From a checkpoint of a small autoregressive pixel model.
Model: 12.7M parameters, 16-pixel images, arch transformer_decoder, width 320, layers 10, norm layernorm, activation relu.
Training: normuon at rate 0.009, 16600 steps.
Data: 194171 training examples, 4.1 epochs.
Rows from block 5 of a small autoregressive pixel model, named by matrix and row number. Rows with one number belong to one neuron. Each number is 128 + 32 x the weight over its row's rms, rounded and kept within 0 to 255. All counts start at 0. Numbers have three digits each.
After each neuron's rows are labels from the 100 images, of 14976, where the neuron reaches its highest value: "top examples" is what is common among them. Only what is clearly more common there than usual is listed. The data: microscope photos of single blood and bone marrow cells.
# fc1: MLP up (model.blocks.5.mlp.fc1.weight, 1280x320), inputs 192-255
# fc2: MLP down (model.blocks.5.mlp.fc2.weight, 320x1280, transposed), outputs 192-255

fc1.385:137105125045134136073065128120123105139170129152113113099150134140148165106150068116097099089140162154164143121179120153093161144097102104141110097026136132157141156157106126166174117129107120
fc2.385:149125108178050102150182128125064143132153071084121124142170160181160127120138119144134081179175151147098121139088121094122117168104156121114157142179088109118116135086179169127094172153157122
top examples: cell type: lymphocyte

fc1.508:054137128116124156103153165165083128150120111133148112131134130110108132148123114129191122127173150132122117094138149126127117110112176070144063116135098058152151100119108096177113124018105180
fc2.508:127136108168158099120147119126104116154182111136126168159117130060125109125096099098106063106115063101123174134136139113068087175149113210134255104089134131090098133136108135088134082135102097
top examples: cell type: segmented neutrophil

fc1.538:127078113114138153116124155070136137131137126136115120140110136160085064128180199090145086123145110177099073103166186094186136080145120160148151097069089101130079146110117142202084084104129115
fc2.538:126148171169145075135144078187102064138126087120111135099151160065175200203125115104146142122094094127188143160077106117118114135127129112058131106175188196140129083078153142166170136128101153
top examples: cell type: proerythroblast

fc1.612:064105120104095132117105123176112168174114101083097130077127188178103096098178175223106133156143124076178119095105122132161135136150120143179138142128139085125157118150141179173159124159076135
fc2.612:120174101097104150108121076160167158142164163137131064113077137118146127163140093163120072160154117157076184164172144133101117107120085149088146124158132151060096146139129128111111100144131140
top examples: cell type: band neutrophil

fc1.581:129159091151095115167142141193105145124110161124145169135109153104130176133127153171125182148170160122131109187109143137151133156144110130110040108152168161094083124169171096189114115109109138
fc2.581:134094121115142153108147165096120085149130135068129089145181160170148102140162175102161119126102149126136194120141137115094121112138195128155148134086050106115168147116104120102130167078167136
top examples: cell type: artefact

fc1.477:088175153126142144168122127164121108115152118135159118086124155158086204176066069114126156119135141142144101195110137182083141107139149140097101117215144097071146089109150108148118115087115173
fc2.477:148161211138129132125089102122104162109136125148055091173142127078145105169097114171076129118159121150119173129167053108162085135159113148196177072115130146177068131118107120177124076114130136
top examples: cell type: proerythroblast

fc1.47:144124080178100150138099125125089119134064116089130106127157083136154150043133154113065170100146064151079127124159087144086118115112114118118134131139178140134131141088149155131095112088104088
fc2.47:208140111064104128166105066119081150162123134178113087167104143086135122145081146097083146117094182136140077163133091105162169156080093102118136105146141127133124131148130151084095146142163147
top examples: cell type: blast

fc1.116:116162179198131109105087146092169184172147123105136157139140069154118119068109144153172168136157129136151137165113145090132167141135146122143137138119116148102089185156064069138159115092150163
fc2.116:189125137089108110162145154144109111068208141132146151147090159080130169162137156132105076146127128122130127094093106097171097185127085144158171115146164087147138137141191181151167106186111118
top examples: cell type: promyelocyte

fc1.543:136082095124137157162077066103078139119123126104146150127109198155133187136169153135139082129145133117133082143155117125150116146125049174132114163075183124115114074133171133166133147116119080
fc2.543:141098125101140120103137137211118140053124117142150156191165114141148132158140134095156104083175097109134102061109110131156099090106054129066182116093156146154173106144134147120197156126119140
top examples: cell type: segmented neutrophil

fc1.128:086110154125162163132151129063135159084091137119150110100116086135117124134140126147104083100164160130097166111146140206168103159130139088130083152145146161104128155150149168187139111130133164
fc2.128:136138089116124024206093117149133075087150115127158195118154122169159162110140132127170142164132124098197162144099104105124149114123084112094159091129125157075115080122103081124186165081109123
top examples: cell type: segmented neutrophil

fc1.470:140143114156181089067100137111199111104086120119131117210064067132105130125131122019123133135115083112119130099101152117076185112127148089099110124164165109146110113094055144133051092087104088
fc2.470:132081148136089138126154122137096134107155095102141163078157196113103065085110110141108144103102103090110097183134104167101067111141100092149168095149105068136179141162139143175164163138094194
top examples: cell type: plasma cell

fc1.143:118107134123105126132145120095152166162126122095064135157108157171103125136157156119090151140099123162156121146107123126069132105167129146162160178118130074102092151102054132115138105122169111
fc2.143:123074063135116111113187150138107122159099095164135135113121090098130146116106117149139175098145099108168132132097137112114104104045138110110108142131121143150128102139135137096133140090138081
top examples: cell type: proerythroblast

fc1.19:099073127117061157119109103125137156080156108134106139149148133133164123104129117074156133114127088119179178152173146135131167139115095118148164145120122148113201092155117145094146099100125124
fc2.19:163148132149158107130148106125115149114030157081133158079086145181087144112155158240097168113079134118060121113104113143087127188148103076134145092119070131133091107095105122166157100088186090
top examples: cell type: segmented neutrophil

fc1.195:135162121175155144113122122114118176162138144125165161107076160112160115105092141131142141152176128181121151106087089164105107071165143089152135089162069149142122097132127184120097120086079105
fc2.195:150092090155135140070169109154171118115172195166118137102134106127116113167101138081189126148069139127133144138082097103151163110057093103107118113130169136093114136164132091144188130076177129
top examples: cell type: artefact

fc1.119:171140136152054117138108111217081111122122178168152143124105151137098134182126166111096150175131159131108085086148095084138162060083121143157148127084079122103111169198079090154149101098144150
fc2.119:097131107112121145152106135077156134153184083098072134116152101156114115090169061126161103143131124095131122208141145081105079170084099122089108127161127156156173104081134191112121138146132119
top examples: cell type: plasma cell; cell type: promyelocyte

fc1.672:138197080124135137166196115204119156097116158118164102162109195105131178118140105112135051117212178103133119204130117166142143088117097196114105160156112155108135137173144161110137083121138146
fc2.672:137129154146103176119110109130131129160168116104116105131114116110103160127075138139115171154114125137128125129156142056102182147082083093122131124140161119196118118132174120144110186255132121
top examples: cell type: eosinophil

fc1.150:091149131172116123073108076172128106157148079070164142078163081089169139109139106101136205161112094145197113097172099120152160162118138182116089148163143132153171133158102177118096123073175099
fc2.150:187164097141154140119102114090106094096165095194199157159147122083127060129110099131135097127138159150129127125078100151106102142159110160113121151086135112176213188135195120147185136121142071
top examples: cell type: erythroblast

fc1.285:121085187159140130150144126143181082103142099071124187131101158106081176146077102145117140090126142116141081136120117166149084125136072205152074113095140108069194101098160113136113084170113139
fc2.285:124106064107087138116108142105101122158152161126123137131084136158176083145147089133143136158114144134105119101116145163057171079067150069127170124137081115182112154122133192119109140169108161
top examples: cell type: segmented neutrophil

fc1.652:175125146124122120165159124199098231128112083137144142065177132100196137133143201131110143135148126169124154125116059136077148148161121080123114095091120147068101069138164161144137116086154146
fc2.652:097151099146135088145181128093183026160101122180098101106063155170129093098095107107099172116164124103159113128085191123164082130097086140120134134157128152155172122139096076147058083148126092
top examples: cell type: segmented neutrophil

fc1.599:097124114076109134150114164105162151074142107106123065114170112147048148117146146142139163137098115143129128126122129140111137137129162146089144108091134158087147146174123068091151115129125104
fc2.599:158134123135112152112131133126084094177142138109071147156120121062183150138113079094076105130203145128122110168149126093090094152132095111152127197090133176126138163097142129160089117114152178
top examples: cell type: eosinophil

fc1.726:146124118073123095134130121168189162133176101134171203112153074182104203123134129170192062138179127099132159119087121090170121131085168134146114148180125161147100118130127119147145161115075150
fc2.726:105124152104130126122145169097091136127072176118030097139124120104198068086113088124106126113081134177128098184178167133064150099164104135114084068080166145141205085119140147165062154178149105
top examples: cell type: band neutrophil

fc1.226:135118079108190091090146150143101137130125166120132140147146099103110135128104116107167186110138138086062105161144096146156147129052098121165126103087126154185131157114127131102094133102137144
fc2.226:136166138112162141153078109203173198115149071112127120093157107073073137169105094183146117122140170195090163112141129103095102101150144103150120178149132122109116118099098143132072105162146132
top examples: cell type: blast

fc1.590:154114144114157105154167134121175171108068104130128065107117164120099097121166104169148096069184142129141110124148127166116115107165129135057165125130160127125105134085139059149100140157141180
fc2.590:091154081126078103126099094079082070115155160234126132127172074124118143111125113111160141185083070112140142126116139162133154131141151148141109118126115119141151145123114142103102098147073081
top examples: cell type: erythroblast

fc1.495:120130094119135068123148104114120131168180139156093100126146134184137103134051095120124168174145184114089146169142105124088163103154148091172116132149083142171136149171065096153093185091144175
fc2.495:098152134202207091149112131116142071094122100141135135108077150127126149125199128144130165094170101138156129170111138100112118123044074140125166151081150098140139129065157101149097151168086120
top examples: cell type: artefact

fc1.148:134093083106176078133145098087052102113088151098128144139155223116150140119132139114128089123146141094145126123096176139131136117137150126172158126079135131031096054141142067120126087110066151
fc2.148:133116167166112145075139090126142130136135187158132099172102104068107075106115094110123125126096125124122156116120101129097126128125079162175177110155174115171145168091099106099118115182194094
top examples: cell type: segmented neutrophil

fc1.356:103182154127108115150150132139176124155158137145143168080151104161147177063113112121155161161136128153153150149105176125079134140122173070128096087130120097154098173070102132186114135092091130
fc2.356:100105151148105150109116129151090144133123133088143139198200117112101078089113154113111131133134120083138082159142114161141151089149117180071104182142111109142086089155154142120130166125108117
top examples: smear: peripheral blood

fc1.97:097138160126118191142138069203106191092097156135155154147138175149100124053091147115105143126133123149140125132107153163100108171091121096116117134078099159113144086126124122101135090083134168
fc2.97:144093137113094124132132158125176085164138157182045076143146044104089186133194135127174168116130117092116147120170139127093179128142144138107066139152132063145134117156137129116077145112135089
top examples: cell type: promyelocyte; cell type: eosinophil

fc1.112:117131150191182063086110108148116136112118140152057123168145091142070108154151195096148169153157139090179086129111157076090148031168168092127094129129150195144144104092086172128131132150094175
fc2.112:127175098096095201115137129081195132113174074075179166157128179089178150074071100149095097112092114136075145168148091156123135104141071096103142111121102127082090100120096081126108101129182132
top examples: cell type: eosinophil

fc1.96:146099137152156095078057140094120106140111128089090149143127168093080089128130143130112068174121203175097170139229129161207095070114100128109108137136158099102176065131174098136082149119166079
fc2.96:115139110149089162151192090107127156120168107153156052097131065143131153147137139099157107043063120135145135129070116148159132166122166149112122121144144117157132157136110139077153165144110082
top examples: smear: peripheral blood

fc1.173:140058112234107171126131136134171101171161158162127110154090167142202132157085102115157129115111088121121086177146192039120151153162142107164196133163136127114143117106164098125124119125138159
fc2.173:152197134034166151128189139167082118109081067118182038107139130076147099107145114079185109114139137132147131175084104121097095059087107167140082156128062101060063151128130180180133128159097098
top examples: cell type: erythroblast

fc1.149:117099121146176137093124064138099146083079143090129146152087201150172148119135110126131068196140115071175168144123128114161063161099067172108124140063158158098137094113166140124137128120122107
fc2.149:145141158119140098077120104124093130069094137124146119226097152105173080144133111096107097099097100144084071065108089146119103094116094165121157108102040176198089128122154138133166139167110119
top examples: cell type: segmented neutrophil

fc1.281:098134144094088129108127105136226079161107174131110172145204143133106059120141107124093088155105074156176183132141137131116141123091186097133138145158112149220127142121102115130118103141156156
fc2.281:117077135171163143154131161147144139116107076139123153087144125133077100140088120112204161077112164133166144110108170113172106150151095104157082097088143162135121169117113152126165157138135149
top examples: cell type: lymphocyte

fc1.446:131122092138154130141087126122152182185113152154169175154151113100157171136119097117114135214070143140162102167153139126103064091177106169109159182131073077083183168173144068092099083086118136
fc2.446:115139190155118155089180099108108102078121137136095136140127137141122085165131140096161137110150158136106153126111100145119152185177133115138150104171144119068081096113149158159146179190082168
top examples: cell type: promyelocyte

fc1.7:074114182129115105114154045144139157134117099139129109098133164062091052122098090139106156218106096133147156082154191162115161151105155090181111111140116123082138123098096167121140167135144113
fc2.7:184147076100127158155154169167096146103135128102128124187153103113131168112145154140091140072180111091098119192087099139172130118116121140102200136118124103133177134167156121115180113134122095
top examples: cell type: artefact

fc1.389:186111081140101101062171167187127076098075125145107163087157084135086136165088096107031185164179110137146161149185106105134158118131110121129128135097107144153170166158144151166191145123124109
fc2.389:086193120112188148159064085154115119098185095135135085147117117113139141141200122081222059092139142071080055173133091171145118146174194123154087145161137123133135098092140137159085164142091153
top examples: cell type: artefact

fc1.172:137103154117112179187110148128102120127081151102069176146136155164125106204135142060121123187078133130112116071138091132144106104125114136159070105148082099104137124109105115105131130169134122
fc2.172:165094130091202132045151120047137130136175116144187113121156152143152092103141127159128053140111111123163116166115087166148088154129154144062140159165133165102101108132149098131130086088120168
top examples: cell type: artefact

fc1.59:115104121120121054100107121098178117170152125103106120108156120079151101088089132167135124122190121141098108185127121154149135176152111098155132081192148108142131101093208107102217158127110147
fc2.59:155126136172156209116070162153121117141094214155106103148117156125102137151129126107126080104112101041140143141179082165137130087127147077118151104020140148155132163136109145087083118087192091
top examples: cell type: lymphocyte

fc1.331:135104085073082150120136167112155070128132129139133129146108092149113160123147109165122184121095095104161114147186195156110086131137133127147085146147134144098144095127137135111079157088206138
fc2.331:122114140154113161133056159123103085123092126132136141130097097125144139136153146118131141111159109172129160091082100069152098152098125133100151146081169132119142122139113106156139095130160146
top examples: cell type: eosinophil

fc1.327:133168067143154115196103087152154120149182118111118143112142082083134142176145149188128155131136139106142158085151105098092109162154135057145153146177204059178115155100117124082137126071157098
fc2.327:107053148141116078160152084105125134188158119170153123215078143098056138098110126145131176097133082134135174154172113185114104121090118124142128061102092119092154126118126159140141146148181124
top examples: cell type: lymphocyte

fc1.703:119181114088074118167173183144179132064096153093193117157145088187134133137112097128137100171137136138158068190129132112138139172108149101134166184190164176147120105182101142112128179080131152
fc2.703:104100136158139138176130171086086133146166110154137166092071182116127108108106149119113121127068138113123145081136144112090111044156151150099135071142135077098152070093137115130139139159069154
top examples: cell type: proerythroblast

fc1.758:129116124096134100096165034105091162178126101152131139145036124108153096181137145131154162152131096130158127097163071078094117104100109145154121138133119132124090105082078139122082035118079181
fc2.758:038116137170136090177104150147134112148154205141103098139156135141124118128130076155167221114098080146092108155153130096122065106156081114113080139115121178087109093163182108155183115135153145
top examples: cell type: blast

fc1.214:090109129108122150113154148171143091123146195137140124162065182109130132122175149160052112159116104183145161109100199129122122139127124148151178131128150157134080088080115136156106152120168106
fc2.214:114155090166108113133093111083119192122165097161162135135163134139096126080125175110152157110116137123137117152139054075088148152093103114129107096165144104093117148132144147146100137135083159
top examples: cell type: promyelocyte

fc1.231:147157098161180152102116151129116122114143161076174120156148164130182053081057109164139076108102188183155120118138077113111095116151096112057087145127107162091137198179107198127139094124109073
fc2.231:144096165096097146152124073128123108110077073140126103087088123127091118159135142100165159175119157077139159164146219111169148098094156101135154078172128099180098093159086071140124152085163166
top examples: cell type: promyelocyte

fc1.264:135099206152144140166118064127123157072101143081122121150130172094162151119059105155126094138130096137185156095135104160135149146173070174140065112149093135137141144104110073153096094098090113
fc2.264:158190114114112101081119217155165119171169134127145122126134138085129099114155136090174063107136142161112096097148136119082115171118095078126150122156176157128122069143137189093087134117136145
top examples: cell type: lymphocyte

fc1.68:169119166102144085090087182159108150074109122049154079119159131110156103114140185151119168158109157178076145098168140160084165134149127124154123077078049142157160161153144070152133100130156073
fc2.68:123130165111071146186186060164173104113132110178167079177131137116149139133107098185116108143119070077150115117088173097155142094143152169108098150144113113115092088118093201077100168189102208
top examples: cell type: lymphocyte

fc1.745:156173089123105135120066061132197146095097103159121155115140084134113162185181140087164091093084124139073091142107131093094133121124145094140109086158101155113081162113153168116097116088114151
fc2.745:123083156146045091164170131167186116161107156150110152153161168139070101110125162131138067111167141137149139076108128124129133146129128094119078135131130116055200108098155197111117157151051155
top examples: cell type: lymphocyte

fc1.61:119156133064089116094177143178222125176116157158102117118088103163131172132169147186170158111097122137129110150132147105147141163129161061097105129110086178129062120136096136154154147114103148
fc2.61:162125115143120089126131112152030071075103127049136114149104202115173112133127123141144083087175090121105143152131140110110179085105110155103123154128164105102154118135161146115163095154078152
top examples: cell type: lymphocyte; cell type: erythroblast

fc1.759:096074109139133087158141115114130145124117139107162188077107128180217133070098128154154164094097103158155087119140068138171141140143120112109129120116120093109143146166166077104085136115157128
fc2.759:117180143106177194107082147125211118159173059069139100109144110126136170119121054134122115116152136184141111125116069116089098150085096137081124151152090153144159190135113092152175186103115133
top examples: cell type: lymphocyte

fc1.8:044210119158132164108143145115178083171159053125147089067169055110175171149134178113129164198086053175110093113173140153119077107141114117115115134107091100167158154121119117158122186057137119
fc2.8:222136165102117110140164100146067144058130180118170133191127159156132116083113117108173083114189163143120106142151100130110103145112112148135168104073108145146107143153131163145164131164110099
top examples: cell type: erythroblast

fc1.353:119193111104181080156181108130127089118167112152096122107156087115111201157158100106175101126051131178122114107139126112091082139164164086103135011090141063126102165139191168141174126177149131
fc2.353:143103119134064113130101109119102166164143178143163148178125149155120094155089148150109087100188139095094114178140164122130156109099141119124143119176107118187140070038121108119131107107144138
top examples: cell type: lymphocyte

fc1.667:157115088115153106054127058101121149124134131143115137159148198065100119098128155110168181071104115135153126173107123101137146139130125079064178120119145151146105138201128108145139169110089145
fc2.667:127097118123105143181093162092120115169071116130198075141121074194140085151101151126097120139172168158132179116162149161139099096086122170156113120096095165071166126075163206125092115103139187
top examples: cell type: artefact

fc1.559:114125145124127169097108170159097118076147152129111156145056143145152118116087102144145135173107090085166122078115108167067135093138150175148168171089149126136120097155150127169115132118180123
fc2.559:149141137164134142125122164139136168092133131149105134141129154113082171124161170099149085103129148146182122152152181119161075110072129079109145080139133121134112166127172120097144115149080142
top examples: smear: peripheral blood

fc1.381:209194083115188112126127091135088127114148129105103155065091135101122097080150133145096105108077171101152121159172113084121130183186100139106153113146178126118127138156100144133093172158085185
fc2.381:103140155211102095100088150103139136127160124149147142168127102136131155128172114117142144114205078159122179110159116096103139095106091167155146125124130141106119153154106172138176130139103068
top examples: cell type: promyelocyte

fc1.756:213092109140117086071152089113122134079122168146135146113166101098201147106163112161101100136102139126097132169093132088059183119111115172157145167142192139103090152149142097137101093086129145
fc2.756:081132100161069129157107195161129106120120075135177172104113155143109136106125069117156122120134033061192165139056144169189097185113139104148083105137054176093121146139154124152183180115155140
top examples: cell type: lymphocyte

fc1.404:139095172136129106105197029124156105116164115145153122144167112108128121119171152123163106133148134147155078076153150153139163129134178101130173125104154092137102172134112077179130150040151070
fc2.404:076128140099101108176099120182153151156128114113147094148115167091179155124091120176138145128114111109123134129139213111095123085117075114176103143112162153160113016143116139103133097163102164
top examples: cell type: artefact

fc1.637:121141125170119160102139093118085120122068197114088157161146167133110133138156144150123183206148116164206178136109086122112140147137134085175175195050090123124119093082111215065158103082164123
fc2.637:165132080123100120121154121226144114144190082112162122131130143144103113133158130103138087112113137122125138103135145110133135158171133151090105106161076168150129173123174109185115131134118140
top examples: cell type: segmented neutrophil

fc1.666:061091173139139156131144153163119127137112126153162106108142133126109132086066147105157166138143099120147141099152121144117113108062108121100137110158155113097084132147197129159070120122222168
fc2.666:113187119174121062155121132123087156115137096146121122127134114140082151106163076091109138126129205132137188095168126104115154121127148111200170064065122142174126112097130184152087115199129120
top examples: cell type: segmented neutrophil

fc1.530:085084152163109126153142111121160142155106157097155143179160116071153172135095121142192128104076125100105118144101127208106081168074133136125111133130082131095109137163091177111115135155152103
fc2.530:158096140123149118103129125141108160142119147192156080081108169148116117139144135110125102145142153178089098185085090109208188175124139109139101123092237129159154162104156172098095108095155105
top examples: cell type: promyelocyte

fc1.245:177163111141186148130115169093170145130117191142103186130114127109119128085132110152076124072108075142180182112129063192082081152115093143171153112109062147149107133151155132118139123144082177
fc2.245:155104148099125135152055079169161144141089122100150109134138103113138103124165132138178131167154124143109085098191165051092148132144136130149148138140150138120144144126129150158082148092155134
top examples: cell type: blast

fc1.445:180178117096089142183105100151165141112137143098095088130110136115142126129149065170147111182090100138125116136173093131115125147130110176111168116134121157140146120115087138102156148135135165
fc2.445:165065114138146128037170121123100078155107133143134126125092118114170154190118090097137146127165117096155115101090116145050118127116145107171133120120137134138114142121143123152165122141070111
top examples: cell type: lymphocyte

fc1.454:120095104134189171107102049119119080147128128099164118162150143136098143076135115161157133116090129144077111184128149082129117129186118142166169148127131101163135166090185128130115088100166087
fc2.454:148124116099086082112156156133114097163186093210099187067111122175108144193103105153111118124148119082080128141091174171090154125102139086119112116160161114116171095114081145147093148153106155
top examples: cell type: promyelocyte

fc1.103:078110110117160106144150079144131109137126153100173138193148192142077187097087127080108100131115087128112098138140129124178120126154174139088133141108158154137153122112059147112174084112137106
fc2.103:176152143175104112132166128123111101127117142113055149098108110126129131140092132149156174144181171106062118108098141122095158166161103154189161170191180074089099197145205143112136084120131153
top examples: smear: peripheral blood

fc1.567:110157139118119170121119136156197086147162110109136109184192110141149163133158150103118128120177097211103082113094139147150119098078149162106206181144058087115114138176142114116092119114150165
fc2.567:049068152185129081125068146154098119128146107085137187165114171136061107106155162128166147112067168112155121159148116133132119083098159155125138066186156138210130138085149098131166076137076123
top examples: cell type: lymphocyte

fc1.542:087149145133116131137146180095108121088103131115096110149221105068150077158183115091163080115074135116120149086167124142101144133167086159119115177120160083157129109130110147123142169064172162
fc2.542:126179127087117135125077111131125144112088091136151125154121138120125132110090059124126169121139069109149128130113124119118149100154150145103060102135122153117129139085148124147066167111168126
top examples: smear: peripheral blood

fc1.674:158104120153153078147142086148120175094127166090083133114165172060094102116138124104149147161063057181137172122176139183124111141133118084167110128144128089158124145062108157161109122147166067
fc2.674:165126154129093136083118088097150072120132067144153080159097105185180163123089173166138153138148155135162108160145110092137142157061116150078154146154148159082164055145176088089085135111076136
top examples: cell type: segmented neutrophil